config.yaml
model: "CTC audio transcriber"
train_examples: 26041
norm: "groupnorm"
weight_standardization: false
depths: [5, 5, 5]
precondition_frequency: 50
adamw_lr_other_params: 0.0025
max_grad_norm: 0.5
epochs: 123.9
weight_decay: 0.0
adamw_weight_decay_other_params: 0.05
Rows from block 7, named by matrix and row number. Each number is 128 + 24 x the weight over its row's rms, rounded and kept within 0 to 255. All counts start at 0. Numbers have three digits each. After the name is the row's rms in percent of the matrix's.
# convs2: project pointwise conv (model.blocks.7.convs.2.weight, 120x480x1), inputs 216-269
convs2.2 102:123095155164165161127128123153120124131146164146155170123186159174109146091111129146142105141096123093137114110113147130128121144143116131103140127146132129148116
convs2.3 098:137099093106108131127081130154116145145092123088149115158161122109088157146091156074129172096151143163128091154161150144128142083126134129125139138167149119149120
convs2.4 103:142097143139129120141181099156097157108125126109163150129157115151152115137146112175162159174122156095132142098105127091098111055135120124117118160114129140137103
convs2.5 099:133125117127132126124112104169151131121127128122145130135097156112149134159113151140138126114170103079096164173142142126099142140139116169107093125138084146135143
convs2.6 097:129104150147133120127144142119165169087128147094145115111125153099110134170130163118094086079156101163171116095135094111136120112142148162123168100119077145130120
convs2.7 096:136142125130113117136137150087111145124110098118155166130074172086118104141133115115114133159111142180118138191143104120129119113116134136131100171155136108158112
convs2.8 103:118151117111133118079131146152082091098139135094124155105146114160167133105111099133119147104151137139116107117160148158158113156150144082131114189149149128145119
convs2.9 101:129164152134128153147130105088146157101183149158142094114143152146162155129121130137096138102111085114094099122110112146137158150169136159097138123189135154158079
convs2.10 102:140138137181169108112093169139113111119148127110105150122132152126106182120115094141190107114141130102090143149164133094170140106144088113107155139150109156140126
convs2.11 104:088096130134112121153139154061117095150099157123088148131124104109117162179123089123106097119117134131127104111104138174100127135118096129125120156147140090147117
convs2.12 107:128092149157114141123110163139125070135140145105131192120190171148097103121166147134148134152150105088104109148134139126129115121130127159156156112166143106134126
convs2.13 096:130146119134144149105121161128112155146157100159149165154149148144137091150124162135138115150120119183149159116133125109125114159103100132157142116109117119169114
convs2.14 095:139156176147096098115128127174136141123092160178141122106108136147161139129111107145087187089116135079122171121138147115155115113089137157132085134131130138118111
convs2.15 096:123163138146125146132139154166156117134138149147145135159156124170108145092143135156127137121123100171186124113115100132106135119182158155169116099096093125124087
convs2.16 097:133189146109131125096151138151095113160101108119073118096136107101115099121107124097086140151130069156099133096146143108153131092150129113134098079121095141109114
convs2.17 105:106122138081121142144081123111166094147108123143121090094148194119120104077141119157124134116123092151140097137108122088088130101111154154122112151117103116143106
convs2.18 100:108108097100115125095082131108147141133153119124132166078120114101178081133165145139133111093149112151150102092099066129109114153125139101124090119100137151172149
convs2.19 097:104089117145176132139120111116130098126126143102135154131142126096123093093106160120107139117133135135102116118146112126134111110122098158131132108122131123114154
convs2.20 089:169118132157101109148103133116115085117072176124140131159137137137138098097126131108104141128131088105122160157140122107132121132113109096113140127183128130112102
convs2.21 099:130109168115174145128153150128168150127095141105141151102100150126145146106113123136134117146171135113091139128151112109129089128123119121101103139141117147155064
convs2.22 096:095148149111113186114154095098131154112136081107120095123163164144130067090181168127115115114103144136105085141127079105173109140102168147180157144150131143114107
convs2.23 106:149094098128090145152156113147128107116107156156107093141168116116140140144140120125124117141121136121162121146146129158155122112134121159110150139184129082144124
convs2.24 102:111168120075128145151155127118149162128154160152137097140109131185124144147123112151116066096110147117112095169145097120119157152115136060116158116110122123124114
convs2.25 101:139127152110137144153088160124135141118182120103098144091139141126124132146122135114105104163089113100091143101131139117086151104128163117142133114150143144131146
convs2.26 095:136083114156148176137169160118137088114160134156115175112159148106081160153080131135127105123150106127160172151108159105137118134145122143092123133113115130079128
convs2.27 094:129120117097172160135126143119165129127143094127147153117176101071126135105157122131109154117129121169069115070127164155104137130122099173122130112146142101177117
convs2.28 099:136113130151103129122124107097168036154138122109112114118099134124077126148117163103119143115098153109143128142144195135112136125158104121123149128093146109151091
convs2.29 104:085105161132146085121097127099095114141127106133134126146189114166101126108084134108108174156122141116112183153093149093128147144144123177109150130192120075146122
convs2.30 100:149118114138131125134152096148106102107102124118138161169129145156131149147151080119069112140087117122139113141160104117129145118114107091138127144141126161156150
convs2.31 106:139126168162120156153117128086098112154087159119144138152143125064098093162156119130125099117106092109141124118172130142130104146150153160136114150169130113134106
convs2.32 097:144130087107123104149152176181138132134152211098157122127087148148132092084098101086157143099121140141123143139117089148135105187107142143132137119086087125086134
convs2.33 098:114147128133146149106122132076160073141110110111159130150135117157102127122167157095115115131125135131110122160115148114159146147148156097129104128133159095133100
convs2.34 099:135120135156126121172101152121170145126123091115119145102141142159127135143121170137150109097151099123157127121124135098156117168123142111167113149095120107132107
convs2.35 097:114160143151112124123152115140117110116156088133160174133110128108145120105103165121139130087145119112140109134132102164129142159090133103153136092135138144170185
convs2.36 098:126092098136139139099127113142128111184134101143142099150127124145127084144157109161126085102162133134206172170159126166115129161116120143118137111142125099117145
convs2.37 093:150163104103131137093161133141138118139136133153068135143135148105095127115153181147110156129105123147142182111134116145086131088146129126140121164128119121126137
convs2.38 100:123127164149105106104117103120111122116125129119116158090157094166128147144126133124136183078165119134139095135124116171131169132140141146134130169114126094093109
convs2.39 095:143153111137120156136129123112138078142141117160151100133110112118153129138159157152115159155121145134148143106167092115161146168102113089144093109126140141129104
convs2.40 098:106090143127144133091100107095155058157128148116139154130161120160087189142131139123089095106108137100142128135091153129180123145113107166166121104124119102091113
convs2.41 097:098192131096109156166121117131122152118076105109079134139116113115152130125134130145143106134170143165107134129111161125131132167098133129156125112075120163117109
convs2.42 103:143105133138128144136123098127124163122097150098081159135137120107120125154142122124120143164141137135119131134120110164116102099127123104112121137160120102173119
convs2.43 096:161136140112145119152125124102119120065141130125144146174122130053113168147096172107148087149178144125133150134141153110096112132071102145172119129138134132126121
convs2.44 094:097116149123128117163146116130120173141109121141108135130110119177119160170116110119068133139115130174127111147120166153096154122153107133153158085097128124094115
convs2.45 102:132151168121146162150164140130164158192082122157093105141110131156127143108156098106115168128103119133109151120154119097081111137104133149117129155135130129123142
convs2.46 098:102121144101181101120116117158141146139153114128142134139133177118137105098137108134090114160087133117100107152125084138127109107123124147159150124120117152107160
convs2.47 100:133129130153111174110161115148096174150154152115222152160094093133134091099109135117154145154159146119117138153155135127089156124131141069089096120127123101135157
convs2.48 102:136118099109136127103083104103106106142114128126132135154201165111157122131186133141131129092131112125149118094136132120148106153142111111115153092117119141118177
convs2.49 094:139123083131176125162076165129150175119103134120152127128144192135124143098100135118101131103110106138103116129133139120111114127124111115136129149163125117128148
convs2.50 098:165142153110119160122154158132118116175111154090111058154140126156146149091148109108115123125163168090111129132130124155157133122102150137162126107138132101142128
convs2.51 104:122167101115132126094119154125131113135118143137133112140177113155120121120104127133125132127146113144158106077120123102074149079146132123128151151123138131132132
convs2.52 099:143094111156103074096174162084165165128152127103102077084148123137168135108110135128089149111142148120121127093129098140105095171126120173111159123116111110127064
convs2.53 105:161166138123138105125151121161142115170108118131118095140075147138106074107173122122135098149094162152132127154143095124158106096144120128127143128092161138112112
convs2.54 108:142142148123158128113155110130127120170133127101137116125124100165096095157135143180126117129136117128178122146122099165139122138117136102133118118142071116125130
convs2.55 100:149117136099138127107076144110120089153132176116148163166082100117139154095113108113137138118067149147075098105136124112152100180105105107099114139118109173121144
convs2.56 097:095141151163116148090115102120139085119160087127118126134152126135155171148138146124112122115125087112134118113089114110127134096140121107131124140091117125156145
convs2.57 105:100177123127144126116110143117075108156084134094149116137087109113134135113127119136131152112183150092101123124144085138101128131119135141130101121129145152109116
convs2.58 102:139110149113099108152130086153130144149154112131122165120110108106099143140102117141109152121127144123093118145156123112112128124132115118131128100079115127090149
convs2.59 104:119175109115144173120141164073144124160103125161121124128094088115174125114122114082162148107141164097126147110143109105119138090090117078101113133140134097109102
convs2.60 096:121132121139127135082143119085142112185081105092118162125122100089104129176145109147101119124108100152124149121110099128125096101151112133151124126133121143117092
convs2.61 102:113108158110147140148107122071126137093131118108124106104122118138180081123105143143101181127148125116175099101141131071078145108104106175109180143068130133118114
convs2.62 098:107091143129095137126187130103163159139141132103113129126131113137133114167112140136152140123124102133143148126169087137130139108063133152127148086115147135095117
convs2.63 101:118174154149095149135139130131092134132102147117158105142110164119152124140127137135113137088138110104126109153098091132138147178153142175157133104134145112140176
convs2.64 098:113128131112142150146145128087103108156117137171105131122133119109125088143135109123129155138136130168161148122089098165154087136126127142116158106144132122110148
convs2.65 097:108119106090143143146116116105125160129114134158123120104121120114116091109112144142107134160152139148143121144111122144157132117137100132112124151130119141137087
convs2.66 102:142128141124144104148140142124087109129148122145075154113156079169127133127116098147076127128125146128150118125122155090119136133125114139116135115122082135109112
convs2.67 104:153099093131121154137108092132118099111114160179129105112146142105130155174096139143147183083097147188128151125119091126129104118139116117114157156182142110155162
convs2.68 103:116110126139127102111111138155111119135147119137139131100172148115126155090083159139134135105175165117128104112087108091154096136133126152133132112105093139085134
convs2.69 099:126095131134097109111081173112133134149107149139140140108137145132134103124163132116098116138129089121128111146106142120113098099108133143083153146131131100139109
convs2.70 105:146151073119118107090116154088146129096086114155150152157093162118109128123121146093181096122157152115142070105146091126156128159143115159084117116111108144166127
convs2.71 102:124091158092092121085136162146148166097125121121162090146087143098155149109108170114135100122142112131147124129100119125085132117144137129137157109129097146144151
convs2.72 103:119099125110132135178089142086138099113142129117108178095181176077125125207102102104130116154152110151148133150146118119158113101140127114118132156127134120087128
convs2.73 103:169121114130108099107130076159120128143174131086164110118115093165133113133123126157138165123121112165114101135153165166101150118165136117125165135149114126162126
convs2.74 099:144081122122186107161111052098126157149146152146141109080165116138127146136093138149124111161149135148076125107156080120121149150108120117139148137137149095122148
convs2.75 089:178169136125113170105137127136098123099126113140085097118196132124140157109144159153121133131089105121145153136126129112128139072125173077157111168109118103160126
convs2.76 096:145132134124144119150090142117130132094186114207112125123128125163135114067124121131108122126108121153094128161091131162116130111143126114108115168127105122145122
convs2.77 095:136143107170136129149124120130141136100140136127150082146153117116159135130153128140148151127106114092128076150108131153096089110160113112138135119130145114112109
convs2.78 103:100119140142121155149134088181124100119110111125102116123164139122127089147089165142112087144097111108115117145108134121125149103113123108185136122109149120109111
convs2.79 105:163124129161138125155142138183107142106186156151150128108152140134082134129122144150147073119137100172136147099155107132129083129166113090135100159086120078115140
convs2.80 105:122157127125085112110130152106113073125103151113125111117090180134142126124098125105128155114155163126098132135119136133160157088136136157131156148069074109150116
convs2.81 095:150110088082125125136115154097126112125152096174106119112126089098158150114083142089149154156128128164181135103084150097111139097156116120095124137125080092098085
convs2.82 101:097109108143153166143166106150139110149115151123121153208141127105110160144156122133132127115127142177129101117109121094128087171124146101102135159147113106149153
convs2.83 096:170144153146140103126153120164094149151125086140135109161161141130116116116153116122075129129139140098116125135134094091128154141138123084116141146091142136087097
convs2.84 100:139158097123129136117116104156127134167106133105172145144140161185196127193166138134115138150130103134135141191096144084102124149161126096108123158151119055152154
convs2.85 106:163172145175133074081108072095111163072103112108154103103151142099164148149108146110142106172122111141127142159151130154149127102125096134135135127105139083143141
convs2.86 095:111123132146157139125109070121110138085116118150144117171117207105145130133116134112157116151134101103099161128071117145147102121122129136107121110155135114160138
convs2.87 096:116137079173134124076136105122175117132080111103114144121127117053107158172160145120123122117116146175108110136157123160138144138116132128139138162145135144130130
convs2.88 109:093109144117200133144162131180132112120104140129108156126128093121149117154141128113135121124125089056128140134109126105161117118137144098171128122148132139124113
convs2.89 108:128101123109132115091161121164144093158171158135118144129133134143143129130077121117107076138111136132116143085170145130135147133091147104153126108142167113110095
convs2.90 097:141143085146154114118153125091127135134136117106133158108138119109096138113159106136126120166123121155137148074165134131099124105129092089146157110130140147119155
convs2.91 091:156146160120077099123140085126156147143116078154127149157146105076137131154092091131106109163123122086152145150178154127128137157103119089124140150129126136134140
convs2.92 091:120109128070112158104180171082155102131140107123169166122100090138153148143168144156079067117157111108144101109133153103142121151153171131178116131120109144097130
convs2.93 100:133105150122128129138143109128095158132131134119100125144136127103107096126149129132146106095141124147115142102184131130156126153131152142149126151135160081150108
convs2.94 103:136163140157128109130173160110116151168164122163150155147097109098144153091195089116147132137146107145113125138128133124144107124121149137139136122140126102145141
convs2.95 098:116145111153169130148156122137146076122149144128111144164097133118123118141123109096125141138127096120108131124133156163166138147120140131128099129146116110131147
convs2.96 108:158132143121107126086121085126126128118086126139101146140119145124088171108132141137156096094110093113133130099106155078161114153171115109118121130081165146115096
convs2.97 104:096120129094128098135160106129111105108149111134141134161100161170090122124109129143111109116152133083095092115110139171141117116147129109087136139152127102105143
convs2.98 095:154143143139152139159108136121146088118134132091114140131142188159073107206140169099177118134164109130147142101147157149137130127141131104161126084118142124123150
convs2.99 098:110166112133144105150136147122113135125132115155136107139107137132107124077139100102113111152139147126075112072123113102112139136155155154138133098098096141095144
convs2.100 101:136158139150114134102089126138149133137150135126146142162158160133133185145155129084072120153138106084118113131096192122117125120124080106144108158159109164073191
convs2.101 098:118126120098134107147124105120153143123121107110106159129172105116112126115128133142112099132134136125124077119140104135123122073121138151122117107108123114120130
convs2.102 098:132093156086144138135142124130074117088137119110146114114134138112128119079137111094167127128102091108102107146161111124109122148109123168095085105133088156120110
convs2.103 109:144097078119128122104107126168125136170062150116145205138113133149148154111140148091113105136132132144140157119112118167150151110154107116133154116112150115146125
convs2.104 101:107175108092134136150146128099084169102120130157093100136098110129129135083131114126175137163149119148107137114112099125141104125147156150111141146106109157129132
convs2.105 096:117130121105111110110095130111107159111095125147118145116121156154120101136139135142119109118156142088110140127146109117116102117119122117133135117090141117107133
convs2.106 098:148082133106169151115108114146139092163119117127091141152126159158155153147118127128151135159151139160114154176144131142114096066104103119107149125123098121118120
convs2.107 097:138121149132143132120089165134063124106116106141122114081149099162081110120109133111104137108122140117121163129131141126148145199146125103122117108126105150115124
convs2.108 109:114172126084119116127133153151126150156183132127122143126099083088129121132139109138108141110135111131089111100140093149184117143096165148133133122133134108118181