Weights of a small CTC audio transcriber.
Data: trained on short read English sentences (LibriTTS-R), 123.9 epochs.
Rows from block 9, named by matrix and row number. Each number is 128 + 24 x the weight over its row's rms, rounded and kept within 0 to 255. All counts start at 0. Numbers have three digits each. After the name is the row's rms in percent of the matrix's.
# convs2: project pointwise conv (model.blocks.9.convs.2.weight, 120x480x1), inputs 240-359
convs2.67 096:135113165156101119139139145079141189164140131045124154131116159103099118124158078128083127129148115128092105141181133059137113134128154128077114095073140118148144115135119105152153113125150121119122133150140156162098127134088106136132161141115151134128126145129103150160133140149074129114101118123095107100119134139142128100120128084151071132150114166151169117
convs2.68 106:130139122131145148095118144137117110156136117139111121153056151116130144138133137138123139141134138112120142104098162131154097099138142138138139106180109088112154093103145137130155175099149132113108142177143122121135121096062126091101101130142140049117164121153119157149187135115140099159132149143131125109104132107099140113172128117098177110139121099137136112
convs2.69 100:126124133121132114112143113086141152081118130133156141168140147166148128115129111150137149137140147165067167137151096165165156131134119169158105136115133152117117121119131141150157092069107125087109106132109094145123176164078140152101097121119104142181109109136094182107141113153124124140157142120163154138117111131092132162136116141132165115122105144088129131
convs2.70 099:130117150099157153115135153114134125129113112146203107159152105125107109120175123141097145149155112085075151160083138131125093171134115129115106102124121135135137136114096113117147140141132128103102115148114169143134127105131144154125103093098115172122125169141115156086112098148104109130140135102108156123118145137131158100129155109109127130091133130134114141
convs2.71 098:126112143101121118150119095120126116189123121113131141176150110130159133140096123144118121119110081092148143101128123125185149112144144095109136135122112165107110157135128129112101156113112072159184148118138114176145154153145149139142134145103158107144100139141136102169089160121131152145116111130135127150112129168133131183105164119083147101091132164119158113
convs2.72 107:159114101145141152131127141111113133132116134102131122143108129134164102130131094167099159113126105154153174156087134149168105138105114147071121057125128158170079128128115089183143157136081092115135156116122118129108143120118138103151167118130121070181125155093174152126139158144132118165171140105102180096080133151139130101110123106159135122089103085150131132
convs2.73 102:156181107132145132098128119141112155114127127153140111150100108142157164130138127109170146136116110095184110138142156110084104110114117126133150104097144119158147120137171062158101162164142145113109102138137113149159145150127168141055175134129117121153132182152129139164111118145140136169108137132106128116135117108116150086143117152160113135118151128162107176
convs2.74 097:138114149163188122099095081140131136144152144172105118181131126112093121107113121093141123088160146163088096146135132149127099089125175130118125088143129156136124093118111178089103101069124123134115138172135154108137119161091161119146180141151155090130106121133140087108104122132132159152117154141122132123169143093100143104192156130124174099125117150154132123
convs2.75 097:131132142127102103125141156085100145105120091119128132132155151150154121103116114125092079199094114114110137130133170134138147119106106078103132133113164142119188160125151157136134130101104119149148117116101150137132104078128099153098143125105096147102162155112132117136156142160115152100115173118119151117119152167115125134106126131142164143108094124124104115
convs2.76 103:177130122066110120112116122094092138118135103132146144152155129135129126125179079138118107102114147122130126163156104113094137126173135107139118119133162117101111123144143126155109136153113115178122090141118109171136112155154168127131144102145099108093114135168131109169150137133155108109068152134137117120132116146076141102133095134131098136141146111102113118
convs2.77 103:124144077133134111129125129096142104113118130136082117155145104136113141110143141124153094176139145185141119146140108129111131126089133127130134174114123128105128110106095135072151141171140169179146108129085134159128152082099134100171111131120157145139116147121128145150118091154108122132122150135116147161114125125180078131153110116147132114103127146119087151
convs2.78 102:123144138149128138084137095127115126121145181125114115130111169103171100079144142101093117151162125132146032103088119134164122163141117096164146125142128104115117116119140155125119118128126125114131119122110107116126157109100096168154119063131118094137160113155104093125143122130134142118109134143112155201124140154103129148106083142149080129102115139135128108
convs2.79 106:126107164130110165128151130129097157082139116092141143168121109092142127107147095101093157115167096143098136120120119102173143112147141196126142130099146114136155115136149129168080104165124092150148125098147099131136109100136107151115121153145155105132106162143100120102120143106136135085134133140152099101130092119120148110154100135142120150078096148096104119
convs2.80 102:081170130116139123168139118126110075109104113065082145151133145133130072121164156151132140176159093130107156116139136143117155134149147145136085133133115130113100121145129125147137127127161146150134141101106129073135114169128109132090147153088138172146147171132131099088132086151110116123153131087138084147150103108122131159128143162159122136128127173118129109
convs2.81 101:117140121140147140130169141107137100097132125142110157148141135129131094090110096108147106102139149133129090155148100100120113122111105085094129146111145174105071130102154123131130127086143116155144136125116148108151122144142119136164138103141164140153088125128101154125104159120121098167156158153127111142153144134148155162123113146086131108148088133153104105
convs2.82 101:129149075130108189126150135124090102110103164166150125089130101098156131127126109138125110114123151131141175125151131113112109118122194138143121071149136134154128096126127154117138133091136182139129127141129173137173136136134122106110105140129140132144160124144091113127157174130117134136128130102103138114156115131172142112109117152116186134122128134113101112
convs2.83 100:138154128138181169142143126112136106099152141171130134086157097130111165097121090188135127142133124121153092148118103111156176135151133133085096129114159145124134144119089161150093114126143149117151166121124152153121135085167153111141098141101162147166126158119118142154165154147123102134140099096129121111131124126169159113135091150110154110131079129124152151
convs2.84 101:154150133090109127167088117113095165129121140119132152115123124136167123169159107169138129128108130138179190121115122182128130108111135086158131100111135102163113103122149153102146085162156157092136148119091130144135086103103127137117161115125148102105123154126099134129147132168143107128104171105126099098164145118115126149158115142151108152143155147098078152
convs2.85 100:106121099102104111119168136093128130127124126188113097164121153117109128103113106132128105123112092146124122140140098123157148119143138177105155100128135160182145094107100140138145149139134148162111146124142116131140128154162093126120103151154133138107171139102126085150118104124158107109120164133143128099136120163089103137124097152133140131174114189202139145
convs2.86 105:148124086149136159135134108117135077158109107097148126121128117100133119146101133126130120171149148154166118138152140171167132125093160156134119133121110146148130146103126102103168158113089147093154124138108124122063167132166108104115153126152126137126108108162163155100154144115104104152128139166122119124134179098106122106114130101112068179099098114141128133
convs2.87 095:139143140164127138125143114123093195106124130125137137101098093187129113120104097163180134100163095137178075172138128127127103131126137131116128136157111094124126131154107128155122151123110140158132126102147123141125190120095149099076092119133134122176127136142135137127112145135174136145138132129126144097158125138112099115116140162152122110115179153118115123
convs2.88 100:127128186084138101157119119105152156112128160120165146152150142122111133109124122108120142101131129131155099138125131099115136113155123134107149127119139112128167124141161160143131137131150106116120142133123138105180184151120081115117097142139126157157138126084093100147133098150104121095115111076095123145105144134170127137120079106116133130087156145141073130
convs2.89 099:151158099140134136163141094089119149174135151161138189128140122113119082177137136142127133142137133115113115090114122134084088134101128097129118120155071189132128150163137117151134150139167101122115153099147147133085097145149113142136127099105132116157141139144120132115143160109128130149101134160098108105150138124111132138141132133084150142112088131165106110
convs2.90 102:091103136153088123135135122128112159143144148132114120163114136145099085170109129181115119082155112142149137134127119089129145139127138114140120100143119098118123116161131134134090114142141173144122156127126150154163148144115111138129126111094117088094135121094131146112141165146137053090094144113093169107114146193106124101102137113144163102143165117144099125
convs2.91 101:181159090123132112094162102091089153141128110142150134115170161102123140125138097132137110129117128154148147144114105094119134160141128128121199100120140131103151142149135120134111108132107119121107130108137140168053158103157113122116147097143130138135140112130141142117094128084138110135166104137088151106124129080134145093125168149132099115108116113126095111
convs2.92 101:161099105141165101096160128088154124143085133131120125107158112139100138135142118127123090171111115150075159126152098177128118145132076125145101116097140099135124123114147131177107120142131151139138148081108175096164164150149161093098132089080133164115161085123160172151121116138103131153155167135128172106155139153090146149124121088118092127133159111132160147
convs2.93 096:125128104134156144105088158119169147127131126116134113106152128086085142104148134159126109104093142118147143097160112123121130130187155129127132109138152131137201120165101180170148163121161170161111119138109155141137119105158133100146151146120106138071100172117105105121201135109157134106101139140180129070149141131077142128116135106165148118154129151107106139
convs2.94 101:147122103106159150130100121123149144141129119101107115139100128082124143111164131113155150152062138143153090102153101119160127157108103111150119107097126110098151154134056124118139143128112141101131138148077132127132108100116146149126157089121150108169118108112130131137158096116130161085132108154181143151178067128161126156110140129137167171167083070124123162
convs2.95 103:155105123165105136113134130152138159118173158102101146109164121163166089146154121113112128099138110147089137113127127113159119111102112086109121167114132150107147131152172104081136107157129101074126132111121127136081114118109119133113123126094138132139137155133163126103143155139080112140181133129122111083167145162107142128084106138120114120099107126064132097
convs2.96 107:144105141130162139154114139136157169146131122095130145142059103138188099164131131074115135119148129132130145178123119135116072094110148113117123113136120148122091133097129183163130148147153118120146097175125084149125126114105126119101147111089083056151158130121122131117140135146137181102171123136129157111157150124170120130165177140121135186121155101100137097
convs2.97 097:142143172108155112128114133126170161140138120088125108150124120148075147069121175160161119107162146102117088132120092171105131098128092156146100104128129152154117129118123157170121140110115137136109127127136107135117164128135124102124131107106123122155115108126135096145134160130120102161128134113122117114102124081171116094093093135144124097150123118169136146
convs2.98 105:171120149151106127127111106152095166147127133108126110130121116067126100145128112118170125099141120137130127140103148149134165131134079154140124099124111135126099107089130143100177134111094134140142184097132098071093157109119093126122152114117128136157131175106134123157101144104077120130100136087175116112079166128133092128144173196103131124154129087137095115
convs2.99 099:151128144141156151172119139161172138101115150076102133091078091130106104166106105152139142084124099150123104145127159064113112117117095143142117114113111113140114127117077120101091086174134119164195078140103082159126076150149153082097112111079127096119100123096132186126127140110131126135129123124153162084122146119167161152084124119160134122162115119095134136
convs2.100 094:153156136141139148100111129156140072115131134100132142147094156123122085082088153083138134102122082139133110134111127146124111140161120085151156161137127177142114149135143141146104107081091130084135120123107129105078113114081122130068145134110173100103146142145122137117143124167145135180149122117194142131175157131120137115120175107115137153106129137131097134
convs2.101 102:100114170126136134116170113041156137098108115146138132126126134129160115119072124123147133074140137144134140136158120109109117130115118102170134144107134178120155102152114155166149142120124121142098135129161082133198054140139122137113124146136144133105173113156120132136169119160119117171145123131144125129141105145120140163119116111155131108160129092157133163
convs2.102 101:121131148112094072167096127099102114132121111113110126145119120179126114113164148149107118122145109110148175137113057105100113159173124156116173128108145141139145101145101146130152140152111137114124082143058172155165119154157110147167137134094163106130131116142143104142128113058149129138105105178125148116148145092085136169123135114133101134127155152141100154
convs2.103 103:189161140149139176161153127114133096117143136152114143117130158087134082183158145144061170164094161136108115159150091155114145127077129134135141149121143186131116116127121116113143139127158090141137128108151138153109110096109130160165116150105141087128185122117108122120169130139119116124130125142123148100159142094152145151098135110128149112111143129116139100
convs2.104 100:123102124159200128133090122139104107124107132217117124137128184091104133168140155133146117146125139124095107156164146115163115130143106134116128169127134123107087177168084110124104114125084116151114153116141153169128143113126134134109121129133132176130153138122168150130159096128120083145123120119099124116125143141106121124133119137130184074125121132090166134
convs2.105 099:166101101106146149160137135100182141126104141100121118138136098119114094089092146120080147101117127176112169132133127149148131166144090125135122132134158168114112104170133158142108093121128122142106136129134140131073107125128088120140134126118122149145163083154117119143116122099151128143164159108138142136167152125137144149114138145174113128166185110094148131
convs2.106 103:128096140117080134168128119128106119126143102119136146095131113136144112086094113096144095125134147163090141099111097147128113136094128150129116084141124128173129122136119119164121134123138121095110116113109149140136124085106175079127142140142161070080146131124151111159167082108093105128122093096144129110159113081103118182152139115149173112143129117124143109
convs2.107 104:146090115123097121107096154110155101131151119138155117084122175132138108118152110114086143121077149149124116099104110134093126099144119160142127133144137154156120128121121157160186161170108125112115128192118123120096158180135177133096138137130119190128142114125115124097120114146156145122149125113093117136108144140134166113125125088148119148106182130166100066
convs2.108 102:115112102134136090139109126118118109132128167115142136118138191130111136118177149147105137168131129159130129104122117040121115127130096093165130181131143135119117122101121172116130087127100118159122125110080117152132109150156129122142139175130077090089119154099158144125145113095137155108150132124129134150067150105149142115153122103130132156159116159077087109
convs2.109 101:098101140122113107135127128151222098094139122119143119146106114131095124123155093118099096170141105116126105109142099110156131110156145113100125156112135098111093133112115120142164147095091108098090133111111114161134165071153092128131122128067121125117139128165103152101153123081118113158129131076131172157133139112133116092124100126137111125170162083102148138
convs2.110 096:174097127124168148142156098115146152146138089127116111079112143107135125119104136129173142120153133153127111158124185149120117099184129092136148088130146157137122115111137097139124161121141154167158099124118098129140109131156156135168111134123125135134083151148099126151093104102150155124141140150123130124161138105083109130157121147138109141109129137165101124
convs2.111 092:160143141138147137112139131095161128126109106163090149130161090163161116094115099134134168070143134143137134130141148141116109129118080105106146157120097099115113099106154108164109156123098158109133162109155148101111105093120139112141155169129147145130104102117151138151124128114095151102126160125139147145139156110168152128113133120100165175161091167136158111
convs2.112 096:133080100116149113094108157138139138103119143109133117162134137188138126131158132149155129115117134112115130071144124148121127144133101110121093156105153132119153106141158109138116111128132137119106184112101131148165143147150142135151151162137153139101147116124127169141098101114124160136140129133148131131117184130135126109113124114139170146168196205125194173
convs2.113 103:134129144121154124127149092108105125140111109144125126087095084113127125144137092121121131156100149139120141095098147129136190123058168143138132156108147142154125165162090135179150096095118181109085138147102135089133109126100125087120130158149121123128140128126138104095141158173121134136137126110093151114167150201121131131137119191149110122159171176095116121
convs2.114 102:115134080087149133173132165161115122130149140104116114155138111070126173149162095151111119129093104145106150148122137114132108135147084142125118118139112094141144109098118138144090143137125177121122119128112135148139121111111176160157135091112144066100154111141131120121140135138158123093158120125132153144188109107146149102105137131122144135162130116111151177
convs2.115 099:138088087116130142124107126132156146093088175143130131161120146139103105166100097098086131164142114141158137076116139154146122121109143159145134153129138099105153137087096164174142175103120117074107128131126109093108081122110150121146077168097098128136119106109117143123145072162121144162146118065142118119132103150159125153140137100114085125116090121154136141
convs2.116 093:116097136148121125140107118140117125096143136117056143152138153111134148132134116106131146144119112079079121120107101121077124133143134131103112148158138113136095127114133097096120112125103105111111138126113128117104068131105110167105127123135139074112137097110164125131113123126154177135108084114102133133163126139103183084108143142108107122144133109155116122
convs2.117 097:178129121121123142148147139109149126113135137135139144142125148107148105101141153099122097106118165140117139135163110099133131142118130119152160140124149087147126139138131133126155140131105100095092141140157110160102126113166106131051142129123094139125144152116130128130164150081142120128136111087160140128125110172094112117113113079170107115116157114132098122
convs2.118 104:132109128103118143107157128156153115116080147145119153119124103144080087108133113118113137162103103135118174158103134151131144129139117140137161120161067068126138150144143125143121095115104154114122126136168148120082163123134128173114092108144154123127137137127173140174166141082157132095151129133130114134123122156147151095130119165106098120129117126121144105
convs2.119 096:113138134108130128155139153154123120149116142069160139177142129118111149106143157163143139144106127159107120138095123126134109131153161123150133079105113112086137137126124088158139093120143139114147099112138147131117157112131133119142122135111181130165142138133113139125138153164177109115128100091115137097159141138132114130153107135124096112150163102125116118